python train.py --encoder_arch="tdnn" --model="encoder-decoder audio transcriber" --dataset="read English sentences (LibriTTS-R)" --train_examples=15625 --time_shift_ms=100 --n_mels=64 --hop_length=160 --input="log_mel" --spec_augment=true --win_length=400 --tokenizer="char" --vocab_size=32 --encoder_norm="batchnorm" --encoder_activation="relu" --encoder_depths=[18] --encoder_kernel_size=3 --encoder_stem="single" --encoder_widths=[384] --fusion="cross_attention" --decoder_width=384 --decoder_layers=10 --decoder_norm="rmsnorm" --decoder_norm_position="pre" --decoder_activation="gelu" --decoder_mlp_ratio=2 --decoder_head_dim=32 --decoder_fused_qkv=false --decoder_bias="qkv" --decoder_qk_norm=false --decoder_layer_scale_init=0.1 --decoder_parallel_block=false --decoder_inner_norm=false --decoder_drop_path=0.05 --decoder_positions="rope" --decoder_cross_attention_every=1 --decoder_tie_embeddings=true --init="torch_default" --residual_init="zero_last" --optimizer="muon" --muon_scale="match_rms_adamw" --learning_rate=0.0027 --momentum=0.9 --nesterov=true --orthogonalizer="newton_schulz_5" --adamw_lr_other_params=0.0012 --max_grad_norm=5.0 --max_steps=5100 --batch_size=48 --epochs=15.7 --lr_schedule="poly" --final_lr_fraction=0 --warmup_steps=150 --weight_decay=0.2 --adamw_weight_decay_other_params=0.05
Rows from block 5 of the text decoder, named by matrix and row number. Rows with one number belong to one attention dimension. Each number is 128 + 24 x the weight over its row's rms, rounded and kept within 0 to 255. All counts start at 0. After the name is the row's rms in percent of the matrix's.
# q: attention query (decoder.blocks.5.attn.q.weight, 384x384), inputs 344-383
# k: attention key (decoder.blocks.5.attn.k.weight, 384x384), inputs 344-383
q.86 111 [142 142 154 134 143 113  94 139 103 113 136  98 146 164 106 110 126 193 113 133 108 174 112 135 112 143  99 125 153 124 109 118 123  75  99 114 146 142 152  98]
q.87 108 [ 76 119  93 120 103 120  99 110 118 106 101 132 152 122 108  97 117 146  97 105 111 121 151 138 114 113 129 211 155  81 139  88 104 139 141 130 145 160  99 134]
q.88 102 [125 130 145 134 133 141  83 129  97 119 154 136 150 124 107 142  90 100 170 106 128 155  97 164 111 155 159 113 126 137 103  82  94 150 134 114 138 133 119 133]
q.89 109 [139 134 122 134 114 129 168 108 111 143 167  75 156 146 102 160 160 176 103 125 107 175 137 148 131  94 148 146 123  89  86 102 130 122 139 122 129 120 186  88]
q.90 107 [101 124 126 126 160 133 149 154 132 100 124 148 155 160 139 126  96 122 144  95  97 158 114 111 101 129 135 137 105 129 125 134 134 190 179 116 144 110 170 133]
q.91 105 [118 102 103  78 133  84 163 106 118 127 160 144 142 122 123 128 144 115  75 109 129 121  96 118 129 108 112 126 128 143 150  77 117 121 124 112 110 119 137 145]
q.92 100 [148 141 133 138 130 125 108 129 130 109 118 126 110 127 123 164 115 151 138 155 102 146 110 142 151 117 145 108  99  98 144 103 153 121 114 147 122 142 111 102]
q.93 107 [132 118 164 124 104 158 101 108 156 111 108 141 105  81 107 123 169 148 125 121 123 150 148 135 126  84 118 112 149 155 104 124 118 139 159 103 146  89 136 139]
q.94 109 [152 143 119 127 112  79 166 112 164 137 168 138 104 100 145  95 143 151 139  95 101 114 160 143 120 151 124  67 129 133 134 131 106 162 116 160 165 132 104  95]
q.95 103 [120 130 152 123 122 146  92 129 140 120 113 184 119 110 157 154  79 169 132 108 155 136 146 159 135 137  92 122 155 128 100 127 121  98 130 143 145  84 131  82]
q.96 101 [149 105 123  62 116 144 124 114 123 122 134 112 109 166 145 120 153  99 146 150 122 149 148 142  89 137 114 131 125 111 148 117 142 131 116 118 126 109 107 140]
q.97 095 [130 130 179  85 136 153 166 133 150 112  86 103  80 142  97 128 147 173 105 141 107 112 157 143 152 122 164 111  80 165 128 132 121 128 108 148 145 154 156 106]
q.98 094 [178 124 141 151 166 149 115 154 106 130 132 119 165  98 137 118 125 140 118 124 146  96  98 132 168 128 124 157  71 119 105 126 149 151 145  97 178 153 115 158]
q.99 096 [131 116 117 151 142 128 165 113  91 128  99 151 132 123 176 153 111 164 113 129 122 145 143  89 114 133 147 152  74 109 136 119 109 164 147 133 147 114 172 118]
q.100 093 [118 127 149  98 135 132 129 145 104 164 121 126 137 119 104 132  84 181 140  92  93 127 134 128 184  76 112 119 118  96 112 115 124 100 122 179 125 129  97 125]
q.101 095 [123 117 117 175 111 147 114 100 134 146 114  87 123 109 102 116 119 163  81 105 165 211 107 128 129  72  89 134  83 152 140 129 155  93 129 137 142 123 158 156]
q.102 089 [116 116 124 111 135 162 164  87 131 137  95 111 148 151 151 113 123 150 120  51  76 135 147 101 177 152 132  93 142 129 115 121  88 139 134  63 124 174 135 173]
q.103 093 [114 104 133  90 111 149 150 151 114 164 130 142 137  95 150 160 134 144  74 114 119 137 126 152 156 105 125  62 131  97 104 142 118 133 125 146 124 155 138 139]
q.104 081 [ 87 124  98 122  93 178 128 150 164  96 140 141 156 151 100 135 134  94 121 150 140 120 107  86 117 125 112  88 130 143  94 109 138 116 118 136 150 101  96 114]
q.105 085 [129 157 124 122 114 120 150 119 117 123 121 115 141 132 122  95 121 154  83 128 134 107 142 119 158 104 125 126  77 100 141 162  73 149 152  97 162  97 126 153]
q.106 088 [135 182 170 165 101 153  93 125 127 134 122 147 109 108 149  83 105  68 107 131 110 106 104 147 112 102 133 123 152 147  90 147 141 133 113 168 125  87  99  56]
q.107 092 [149 139 135 115 140 127 131 118  95 125 125  96 147 133 138 126 123 145 132 148 127 152 162 140 134 138 100 137  95  94 155 115 104 117 127 147  90 105 147 116]
q.108 092 [163 128 149  68 112 118 121 106 131 130 141 125 110 151 124 161 121 127 150  71 139 130 132 129 117 116  99  98 189 144 150 127 143 107 141 126  97 130 159  76]
q.109 099 [131 112 103 129 129 145 154 126 145  90 144 119 135 127 141  66 112  92 115 101 165 142  94 152 141 128 161 157 165  93 118 107 130 154 105 124  83 118 115 120]
q.110 092 [133 131 116 149 120  99 128 132 127 177 128 172 152 130 120 124 167 155 111 117  91 130 120 147 124 144 140 122 158  99 135 118 153 136  89 115  96 128 102 134]
q.111 091 [103 126 142 121 105 165 106 137 134 132  79 142 139 130 114  59 144 132 121 140 146 162 171  99 144 152 145 103 126 122 146 125 122 138 136  92 134 153  81 175]
q.112 093 [121 111  92  73 143 109 111 120 118 133 121 147  96 166  80 149 142 137 134 118 105 171 142 131  80 111  89 138  98 110  85 122  83 134 148 161 125 145 111 116]
q.113 093 [119 144 135  99 150  97 111 129  97 125 155 108 107 113 141 145 164 162 133 167 128 135 128  99 165 135 123 131 154 124 138 114 147 127 130 125 155 124 134 127]
q.114 097 [147  75 150  57  54 163 104 122 116  97 134  84 143 104 147 105  50 158 104 143 112 136 119 146 104 137 132 142 146 132 108 167 126 134  99 163  82 160 147 124]
q.115 091 [144 146 148 157 121 108 109 106 141 139 114  98 167 139 107 131 138 118 145 126 127 116 140 106 144 122  99  93 140 107  84 112 126 154  94 122 137 116 108 144]
q.116 090 [112 149 176 140 160 143 123 129 125 172 115 172 134 166 111 139 129  84  95 155 100 174 113 127 181 146 104 143 112 116 127  98 122 122  94  94 118  95 131 110]
q.117 101 [145 134 152 132 149 125 141 166 133 143 142 109 109 198 105 122  93 121 143  79 142 138 154 107 156 149  85 134  87 114 122 105 147 106 118 156 126 102 111 133]
q.118 091 [149 133 142 182 127 121  97 106 109  99  77 120 143 186 121 159 154 101 127 170 113 129 168 115 134 124 162 122 168  94  94 162 160 133 116 121 121 123 136 101]
q.119 093 [105  90 125 121  88 188 108 156 138  79 127 131 134 102 167  99 109 142 133 101 121 102 164 104 174 132 134  87 106 177 133 103 133 139 140 138 175 136 116 129]
q.120 089 [174 138  99 110 174  99 139 136 158 128 132 125 138 135 155 112 121 166 150 124 136 145 148 123 138 150 102 107 147 131 140 112 135 129 161 109 114 156 129 100]
q.121 093 [118 140 121 153 113 158  81 107  78 111  89 157 137 167 124 173 128 133 131 130 182 166 103 171 175 119 127 143 175 107  99 144 115 149 132 119 132 105 104 124]
q.122 101 [104 142 110 104 137 110 140 114 131 102 123 160 149 133 107 107 126  97 153 136 146  94 137 169  68 134 157 147 116 146 139 131 153 129 148  87 109 120  96 136]
q.123 096 [169 159 132 175 112 141 102  71 104 125 119 114 154 171 130 110  96 112 121 111 100 111  95 131 127 138 154 106 147 168 119 150 175 114 127 150 102 117 100 116]
q.124 097 [101 191 149 123 150 113 123 106 174 164 133 117 107 120  95 166 135 150 131 105 160 103 160 163 112 141  63 137 111 130 138 159 130 155  61 177 142 128 156  95]
q.125 095 [138 117 100 124 148 122  95 112 130 130  83 129 155 146  84 142 125 157 131 134 142 124 112  85 145 127 105 190 115 141 147 110 158 130 101  80 114 142 108 134]
q.126 095 [150 124 142 146 165 105 130 118 109 110 118 158  84 157 121  88 125 172 152 113 120 106 147 129  96 115  84 110 103 110 112 145 146 160 122 170 141 107 134 130]
q.127 095 [123 104 131 124 109  81 158 139 128 152 105 133  87 120 138 118  88 108 103 144 144 155 138 101 101 151 160 137 140  77  69 141 119 106 171 131 141 125 149 123]
q.128 095 [128 132 158 145 159  82 146 103  95 159 109 150 142 103 112 133  91 126  98 153 125 101 120 158 131 113 123  91  95 126 125 172 147 133 176 130 133 167 157 162]
q.129 099 [122 123 146 137 186  80  81 117 157 120 141 123 157 152 147 132 126 158 150 109 116 147 122  74 149 119 131 114 140 134 118 105 104 142 131 151 135 115 151 140]
q.130 102 [101 116 128 111 119 134 147  65 130  98 139 141 131 125 160 125 110 141 119 153 135  92 150 110 154 112 162  86 154 122 110 147 114 127 165 139  91  94 115 112]
q.131 097 [106  85 125 112 139 116 113 142 135  87 144 133 123  93 152 143  99 137  99  92 126 131 109 121 146 101 116 138 144  80  84 107 146  98  52 119 185 128 118  91]
q.132 087 [177 133 147 142 127 156 150 110 129 163 134 135 135 114 122 121 108 138 136 134 142  61  89 108 134 106 115  99 144 176 150 132  65 114 122 131 125 170 126 133]
q.133 088 [112 159 123 132 125 106  86 156 149 134 137 161  78 146 150 153 127 109 124 132 111 110 171 135 161 116 144 153 110 146 153 105 113 113 165 107 154 138 158 116]
q.134 090 [127 122 122  98 148  95 127 153 146 127 132 113 113 144 106 150  79 201 109 107 122 152 108 125 127 153  66 128 144  99  89 140 126  94 136 138 133 127 149 133]
q.135 087 [103 169 129 111 127 134 102  96 110 163 140 117 130 123 155 161 137 105 134 130 128 126 151 146 111 147 131 154 122 124 125 106  87 102 159 149 161 120  92 122]
q.136 094 [134 124 168 147 136 110 135  92 111 133 130 136 172 134 106 118 135 165 130 138  96 112 133 127  76 136 119 128 117 137 118 125 128 128  86 121 103 116 112 128]
q.137 084 [122 142 174  89 142 134 113  92 122 114 158 126 154 142 110 150 138 149 120 135 157 123 126 111  77 133 156 127 138 146 128 117 160 116 101 110 114 108 152 126]
q.138 095 [149 150 116 157 151 135 114 137 166 151 120 121 135 132 124 149 131 160 131 122  75 150 123 147 109 134 117 133 120 127 138 143 130 125 132 105 106 146 172 133]
q.139 086 [142 180 125 116 138 165 179 126 120 129 147 103 130 119  94 125 132 153 136 100  96 112 127 162 115 105 155 123 136 120 114 121 111 114  81 137 128 144 106 108]
q.140 085 [111  68 152 110 100 132 143 138 144 151 171  84 105 138 134 119  94 123 114 116 143 133  99 124 151 125 127 123 112 113 144 129 114 135 144 170 111 137 130 117]
q.141 083 [145 150  77 154 114 123 100 154 116 121 146 157 132 121 135 117 127 125 182  95 113 127 127 111  85 128 138 119 127 141 143 118 121 137 146 136 118 125 129 155]
q.142 085 [103 141  93 133 109 126 108 114 103 161 130  88 174  94 145 120 131 109 145 166 133 114 127 164 149  92 107 144 141  94 110 148 108 120 132 134 152 165 104 129]
q.143 086 [139 120 120 148 126  82 128  97 124 120 128 178 141 150 115  97 128 172 141 125 131 102 151 126 157 154 147 174 120  88 113 110 121 147 137  87  92 116 175 120]
q.144 093 [120 156  86 138 119 109 117 118 150  88 115 104 157 163 132 189 121 124 109 141 100 117 151 131 159 118 122 147 128 126 106 161 118 135 138 142 124 119  94 110]
q.145 103 [152 138 114 126 100 133 122  97  89 103 103 139 120 138 134 158 125 126 121 100 150 112 123  87 170  68 172 105 143 113 118 101 149 129 133 124 159 109 123 112]
q.146 092 [163 140 146 157 107 159  93 182 116 113 130 138 149 123 105 108 132 118 115  78 171 137 112  69 157 108 137  97 142 159 146 108 117 176  97 131  89 148 152 140]
q.147 088 [103  50 113 124 133 140 123 139 104 105 129  99  97  91 102 127 175 169 125 146 132 106 156 122 111  89 188 117  88  66 162 110 144 141 116 129 124 116 150 130]
q.148 095 [168 113 151 134 136  90 159 138 119 168 109 132 126 152 154 109 120 125 113 125 111 133  97 145 110 152 143 136 105 144 100 135 143 158 123 159 132 158 150 117]
q.149 105 [113  93 111 107 104 124 152 131 125 140  28 128 128 129 130 105 140 113 138 108 119 136 146 121 112 125 121 151 162 123  79 152 114 138 155 134 134 140 141 125]
q.150 090 [125 118  93 106 113 104 116 124 113 138 139  89 140  84 186  85 128 139 117  97 146 131 117 158 126 103 118 158 130 133  42 162 107 133 127 163 164  77 145 137]
q.151 082 [ 93 120 167 128 123 165  48 119  79 116 171 116 131 126 145  91 160 139 199 164 157 113 143 155 148 140 119 133 147 128 140 131 173 119 130 136  89 129 166 161]
q.152 091 [155 155 212 122 125 173 126 150 122 135 140 129 159 129 185 147 136 115 108 182 129 127 152  91 100 110 150 147 123 188 141 110 159 153 102 149 159  82 110 171]
q.153 091 [131 156 128  93 118 167 119 126 143  73 116 118 102 159 134 168 118 101 125 198 123 102 111 103 170  86  96 163 161 122  85 131 103 144 102 148 140 129 153 112]
q.154 088 [124 171 112  92 126 123  93 152 120 156 136 118 144 136  89 107 111 158 140 116 111  82 112 107 126 154 147 108 178 123 129 135 124  87 125 136  88 118 143 148]
q.155 080 [140 115 117 143 137 109 109 140 129 145 135 128 147 136 141 117 144 121 143  95 149 123 152 111 116  97 124 114 142 123 103 176 121 157 165 136 113 146  88 155]
q.156 084 [107 168 140 117 149  87 118 156 145 152 112 137 142 119 129 150 136 137 128 141 109 148  65 162 118 108 135 145  97 136 157 102 128  92 109 138  99 129 124 132]
q.157 083 [118 148 107 105  86 120 101 144 108 132 104 102 117 124 180 139 157 115 116 107 122 139 154 132 152  90 134  84 125 131 122  74 137 142 105 132 119 104 137 103]
q.158 085 [102 121 115  73 163 143 144 105 151 105 126 118 118 137 143 144 117 119 129 160  84 111 127 131 124 107 167  99 118 124 138 124 130  84 135 146 183 101 131 156]
q.159 085 [166 114 119 166 111 108 130 117 129 163 122 125 126 128 139 127 108 105 136 163 136 104 111 100 170 117  76 168 129 136 131 135 109 171 118 117 128 104 161 109]
q.160 113 [135 123 127 133 106 131 155  83  97 128 111  97 148 164 165 122 144  91 110 126 155 174 134 132 133 144 136 118 116 136 164 166 114 130 142 141 166 112 119 117]
q.161 111 [143 107 140 161  89 129 110 124 124 125 127 137 132  77 159 171 127 125 153 138 136 110 124 123  94 138  95 143 121 109 140 176  83 134 132 145 159 129 153 107]
q.162 115 [116  78 132 137 108 146 145 129 113 110 109  98 156 129 151 115 118 156 125  98 157 150 145 164 112 145 150 121  58 109  99 115 134 179 159 140 119 146 148  80]
k.86 104 [ 99 153 122 113 107 144 140 122 115 121 129 126 137 121 137 102 136 127 156 105 130 118 122 153 101 108  99  92 140 138 110 103  71 151 128 151 124  61 114  67]
k.87 114 [107 155 103 146 171 104 126  98 164 143 130 142 149 139 115 129 138  84 108 142 105 142 103 154 132 106 145 126 136 149 147  79 125 138  81 166 101 115 160 132]
k.88 107 [121 119 128 144 128 154 130 151 166 123 141 120 122 172 144 148 120 117 112 137 124 161 145  99  74 130  73  74 126 114 137 122 137 119 157 128 120 142  69 111]
k.89 111 [137 121 134  79 161 116 141 138 153 154  87 139 138 146 155 114 158 131 115 175  93 118 121 142 153 152  98  91 134 149 123 137  97 114  82 150 113 118 125 132]
k.90 107 [149 143 145 107 145 151 128 104 115 134 142 120 119  97 160 145 149 133 126 125 125 100 137  97 111 175  94 165 193 150 229  90 146 159 158  99 103 137 142 114]
k.91 099 [134 106 143 117  66 169 132 166 156 107  97 182 166 101  82 123 132 155 159 143 144 126  97 156 151 112 134  76 116 141 137 143 130 130 114 130 140 142 114 108]
k.92 101 [151 128  95  99 127 144 122 120 128 150 141 143  95  94 108 116 165 109 168 121 137 123  95 120 128 100 107 109 165 126 123 130 128 115 182 106 108 181 127 136]
k.93 108 [114 108 135  88  92  98 103 114 134 107 125 116 136 106  97 139 101 150 171 162 135 114 138 141 148 143 130 126 175 114  99 130 106  96 113  99 120  83 152 121]
k.94 107 [ 94 112  88 159 132 109 131 141  92 123 157 114 122 123 120 202 127 105 112 140 157  75 135 147 131 124 128 129 141 125 161 140 142 100  93 152  90  78 151 128]
k.95 102 [117 149 149 127 139 114 115 131  99 113 131 177 117 137 127  98 126 144 150 122  86 143 110 103 136  92 128 114 144 123  98 110 110 149 114 159 125 143 101 140]
k.96 094 [154 136 134 128 113 166  97 117 136 125 139 114 122 110 140 157 105  94 138 148 136 122 154 157 145  80 124 139 126  69 116 162 122 121 123 118 126 124 126 114]
k.97 086 [138 113 113 136  99 112 106 156 142 185 159 142 149  71 152 141 105 144 112 135  92 171 132 146 158 114  89 177 132 143  92 161 111 103 143 120 177 151 117 136]
k.98 095 [ 96 143 135 147 109 156 142 149 125 119  99 139 151 147 150 129  97 145 157 112 124 139 107 112  86 116 128 149 113 110 126 157 148  80  98  84 138 145 123 122]
k.99 098 [127 133 146 136 136 117 130 125 128 115 126 169 109  98 155 143 150 127  69 121 143 148 143 149 106 109 164 117 118 117 175 124  92  94 162 101 106  89 169  77]
k.100 085 [117 125 133 139 107 140 156  90 111 129 155 112 121 118 155 119 102 159  87 145 135 164  77 125 170 148 113 134 169 143 181 127 139 117 169 125 193 104 103 178]
k.101 087 [111 170 137 139 141 114 120 121 170 164 120 152 126  97 136 131 147 155 128 138 115 105 105 120 146 136 152 120 169 106 156 112 106 130 190  96 146 145 135 125]
k.102 088 [144 147 113 115 117  96  91 157 156 133  98 140 126 121  98 136 169 117 118 153  84 146 124 104 133 139 110 155 159 138 116 146  70 123 140  88 116  99 114 128]
k.103 094 [144 123 151 151 145  75 120  80 148 129 147 137  99  92 156 159  80 147 159 129 157 130 126 147 115 124 132 149 128 145 133 133 126 129 107 109 157 127 136 118]
k.104 080 [149 144 100 112 161 108  81 100 100  79 151 102 122 116  56 125 112  77 108  96 147 112 129 115 150 123  85 134 128 187 112 104 123 138 157 107 110 117 112 105]
k.105 085 [112 127 102 160 148  89 132 125 178  86 162 135 125 171 103 125 144 107 112 170 135 142 146 124 138 100 136 125 140 125 136  96 132 145 173 105 144 121  52 138]
k.106 084 [103 153  99 100 130 139 158 100  99  95  99 136  97 107 157 159 115 137 127 115 117 102 120 140 168 147 145 131 127 154 108 114 134 102 140 114 131 164 117 127]
k.107 093 [119 178 183 131 143 136 122 105 122 113 138 143 146  79 101 133 101 153  92 147 104 195 142 150 117 121 133 108 131 108 138 135 159 135 108 125 116 156 107 145]
k.108 092 [125 148 135 122  78 135 126 135 169 154 142 147 157  99 177 120 113 141 135 120 128 105 115 156 128 105 115 115 120 101 129 125 110 120 154 138 118 109 130  77]
k.109 093 [117 121  80 111 141  83 155 112 100  92  96 136 113 130 142 145 161  96 120 134 109 120  97 136 116 113 132 156 124 146 102 138 137 124 137 128 117 154 130 138]
k.110 094 [153 122 115 119 143 144 134 124 119 116 174 140 129  90 120 132 133  84 163  84 140 126 147 142 101 128 126 103 121  82 122 140 108 143 172 152 130 167 168 120]
k.111 094 [129 119 100 153 117 104 155 138 131 110 109 146 180  82 105 162 162 160 156  89 153 175  94 145 115 116 118 140 121 123 134 131 124 161 138 171 150  87 135 142]
k.112 094 [132 159 166 165 164 124 129 124 124 141 167 130 124 106 132 115 123 118 152 170 129 144 152  96 120 133  76 147 136 146 116 162 148 181 153 155  91 131 129 137]
k.113 090 [149 126 130 130 145 150  97  87 118 144 116 153 178 127 119 126 153 130 163 126 107 146 144 104 118 108 118 112 122 123  99 137 131 127 135  90 159 156 143 170]
k.114 087 [155 165 176  87 158 146 151 119 118 125 140 147 129 139 144 136 143  95 119 113 158 149 158  99 104 148 178 118 104 125  94 133 115 114 104 154 140 143 147 166]
k.115 084 [141 181 107 102 104 123 137 121 147 136 130 117  96 142 115 123 154 129 107 105 144 113 134  85 158 133 125 136 110  70 121 156 156 160 137 110 129 161 155 131]
k.116 100 [ 97 160 138 132 123 151 132 159 122 112 130 105 123 163  94 124 105 135 128 120  81 131 104 115  77  73 116 154 118 139 138 132 140 156 129 162 150  96  72 156]
k.117 101 [142 133 143 116 129 129 156 123 110 154 118 112 136 121 132  98 162 130 154 153 116 131 128  95 153 135 154 165 108 139 118 115 118 138 129 131 141 146 135 131]
k.118 093 [101 124 158 121 118  93 136 152 136 165 140 148 100 132 118 134  93 139 130 154 129 141 160  94 128 146 113 114 108 123 138 150 133 125 168 120 166 111 117  88]
k.119 094 [ 95  96 114 132 132 120 124 148 111 113 129 154 151 109 140 163 154 117 123 129 108 105 120 131 120 134 109 169 142  96 162  97 136 135 148 108 148 177 158 107]
k.120 090 [105 130 173 163 129 132 145 124 109 119 118 129 113 138 168 151 136 162 158 112  76 115 131 110  60 119 145 119 131 114 101 194 168 123 130 164 122 143 118 127]
k.121 097 [ 84 102  90 104 125 172 153 177 156  98 170 159 150 104 154 125 108 111 147 137 141 117 176  93  94 142 104 135 119 137 141 128  87 165  84 131 132 101 149  88]
k.122 097 [117 141 147 127 104 176 115 126 134 135 118 115 100 154 121 146 161 127 128 108 136 126 129 119 105  89 141 119 115 133  90  91 125 151 107 104 119 137 131 136]
k.123 095 [130  50 149 158 137 121 149 144 148 112 132 124 113 126 103 103 150 123 125 137 114  96 128 135 132 118  89 174 107 143 105  68 120 126 146 120 140 148 133 125]
k.124 099 [137 110 128 159 147 150 125 129 118 118 110 133 116 126 136 145 166  54 104 125 103 131 117 160 128 117  98  94 114 150 123 145 146  76 121 113  81 150 179 118]
k.125 095 [110 127 123 102 120  84 136 138 108 164 106 118 151 183 111 110 126  93 137 127 139 175  79 131 136 119 148 110 149 114  91 138 117  68 135 137 101 103 151 130]
k.126 094 [127  79 141 146 128 108 109 112 143 146 149 110 158 133 161 124 136 133  99 140  84 144 155 166 168 173 152 114 179 109 139 149 153 161 138 142 176 166 147 149]
k.127 092 [136 190 119 126 108 104 128 186 134 144 135 139  81 147 100 158 138 115 144 113 174 108 147 136 133 130 123 137 137 123 186 103 123 158 129 126 132 125 101 105]
k.128 086 [144 139 133 125 115 145 100 111 153 158 106 103 128 153 130 135 100 125 195 160 133 110 126 145 133 103 159 115 105 105  95  92 124 114 114 109 110 105 109 129]
k.129 097 [134 139 150 114 121 109 155 118 112 147 179 102 116  78 126 168 132 112 118 166 129 124 134 142 111  69 151 179  65 132 124 123 183 122 116 142  82 126  87 121]
k.130 096 [ 93 131 179 142 121 112 111 114 108 162 100 100 182 118 134 144 131 137 182 186 148 140 102 145 112 124 151 125 139 144 100 125 142 124 111 116 107 146 186 147]
k.131 090 [ 96 104 108 130  84 154 123 153  95 119  90 144 154 114 137 118 184 129 133 109 108 102 119 140 134 156 104 124 132 149 188 132 109 125 127 101 152 138 109  76]
k.132 086 [125 105 126  93 116 148 157 148 112 107  69 167 150 163 124 123 105 136 144 106 101 104 148 108  99 123  67 166 146 133 101 117 128 107 116 121 126 134  73 134]
k.133 111 [115 141 154 165 101 123 149 163 116 110  55 151  93 114  69 110 147 163 122 104 110 128 160 149 108 128 166 112 145 136 130 151 124 127 156 129 106 139 116 123]
k.134 087 [130 119 103 142 122 135 110 142 116 108 143  85 179 162 144 108 140 148 129 100 102 131  80 139  96 142 118 137 158 141  98 132 150 137 124 140 133 142 111 129]
k.135 086 [151 136 160 122 141 124 152 144 139 140 151 152 152 126 152 128 130  93 171 121 128 153 189 162 117 148 145 132 113 125 116 158 153 121 130 131 159 169 152 139]
k.136 095 [131 165 109 154 123 130 107 136 168 119 133 129 160 120 133 143 136 142 111 109 117 154 150 170  97 129  53 120 154 127 100 103 137 101 114  98 101 123  80 138]
k.137 091 [ 82  79 150 153 141 106 107 109 139 138 135 129  98 145 160 140 126 136 135 120 153 138 147  76  74 192 112 111 134 147 191 128 117 149 103 102 135 102  97 104]
k.138 095 [ 80 141 153 135 122 137 104  90 115 126 190 146 146 124 123 146 111 158 141 145 156 125 134 162 105 116  73 123 124 142 141 126 141 104 150 129 117 139  90  86]
k.139 086 [116 137 127 140 117 104 118 112 150 110 134 119 163 123 149 123 118 125 159  52 125 125 147  79 109 112 144  90 117 104  96 108 121 124 142 131 116 181 140 122]
k.140 087 [111 126 168 153  84 153  75 140 113 120 137 113 160 108 141 147 126 175  92 177 121  99 143 126 119 125  60 160 132 127 114 120 143 110 115 153 180 148 136 172]
k.141 083 [127 114 150 185 106 141 131 129 123 129 135 149 144 142 110 135 116 113 125 129 161 151 148 182 121 157 140 116 111 107 151 127 121 176 194 154 120 114 121 155]
k.142 088 [139 127 115 115 146 165 142 137 132 156 122 121 163 156 116 130 160 131 117 124 186 106 101 151 139 151  86 120 139 111 145  81 142 130 100  90 137 140 152 116]
k.143 090 [164 107 110 156 135 133 126  98 140 179 164 107 120 189 150 152 144 130 158 113 118 109 181 132 135 172  67 129 114  86 128 110 140 142 152 139 141 100 115 147]
k.144 086 [140 129 158 137 109 134 174 101 180 152 167 143 147 128 170 116 116 146  93 154 132 177  96 115  92 118  86 120  89 118 161 130 158 126  98 138  95 137 155  72]
k.145 094 [125 139 111 110 131 103 144 115 132 134 116 122 141 145 139 151 140 178  88 125 101 138 127 115 120 119 158 122 164 121 129 136 117 107 130  75 125 137 112 104]
k.146 091 [137  95 115 126  97  99 119 136 107 103 114 111 106 159 100 109 177 152 125 119 120 127 132 124 155 111  91 153 155 130 134 142 144 114 123 142 165 127 122 113]
k.147 090 [149 140 155 118 114 121 136 132 124 123  76 126 153 168 125 127  88 161 112 103 156 113 134 110  93 117 109 152 114  99 103  75 115 126 114 152 125 151  91 122]
k.148 091 [107 129 128 143 115 123 141 137 132 146 141  93 132 160 121 127  75 122 107 166 145 123 145 115 106 125 112 106 101  83 123  92  87 105 143 127 118 147 143 111]
k.149 090 [157 185 116 129 141 124 116  84 121 114  76 144 134 113 131 141 141  97 105 138  92 135 192  96 127 112 142 123 154 108 144 119 127 130 128 146  92 145 114 133]
k.150 090 [121 173 137  82 152 132  96 137 107 120 127 140 169  71 131 115 127 173 112 156 156 168 149 125 118 105 131 136 106 127 144 132 117 114 128 100 151 139 170 109]
k.151 084 [149 157 127 137 121  85 138 121 125 134 109 110 104 112 163  84 125 125 114 143 112  83 107  93 144  92 122 143  82  97 149 135 138 196 134 147 145 141 106 166]
k.152 095 [104 150 160 139 165 114 150 144 114 118  91 115 131 106 131 133 116 102 119  94 110 156 148 171 139 125 135 164 124 134 131 134 126 179 122 184 113 114 138 111]
k.153 095 [114 124 105 135  81 138 173 104 144 159  77 131 155 129 135 111 120 110 108  70 122 136 175  95 136 129 125 148 147 136 141 117  78 155 142 108 122 140 136 131]
k.154 088 [172 150 150 123 145 103 112 151 122  84 132 154 142  86 154 131  89 119 106 150 141 125 154 105 124 133 119 119 166 159 123  91 146 143 128 142 140 144 107 102]
k.155 086 [123 181 121 125 132 122 167 104 162 136 142 120 156 101 144 138 162 101  96 130  97 122 156 128 111  71 137 106 148 109 134  98 107 171  99 129 124 139 111 144]
k.156 086 [131 134 136 128 130 110 132 142 153 124 124 131 130 185 132  93 113 154 133 123 185 157 121 106 139 131 108 147 124  55 107 156 129 100 102 114 112 120 128 144]
k.157 086 [109 125 122 125 154 133 132 159 157 130 129 142 117  76 158 125 128 110 151 114 172 141 140 147  81 129 153  88 134 164 138 121 110 145  97 156 161 167 139 132]
k.158 085 [136 116 119 103  90  89 154 136 143 101 153 155 169 168 130 105 130 124 130 144 126 115 112 143 127 147 157  82 177 141 131 154 140 167 140 133 137  97 132 106]
k.159 085 [129 111 137 120 118 172 172 129 129 119 156 108 161 133 118 109  86 151 146 106 140 123 143 125 138 124 103 138  95 114 149 118  74 128 111 167 125 157 125 114]
k.160 111 [126 130 137 105  97  70 125 170 159 137 107 140  93 170 132 129 120 146 122  97 127 135 144 185 168 145 107 128 125 116 127 127 110 160 137 111 103 128 110 127]
k.161 109 [110 121 127 101 139 141 136 109 124 116 138 128 124 130 115 113 127 141 130 122 132 124 147 162 154 102 129 120 106 156 114 127 146 159 121 151 140  95  86 144]
k.162 112 [ 93 144 101 188 157 102 153  82  79 143 144  85 157 134 167 111  92 140 140 109 105 119 146 141 133  87 139 136 121 151 115 201 127  91 124 112 137 139 139 156]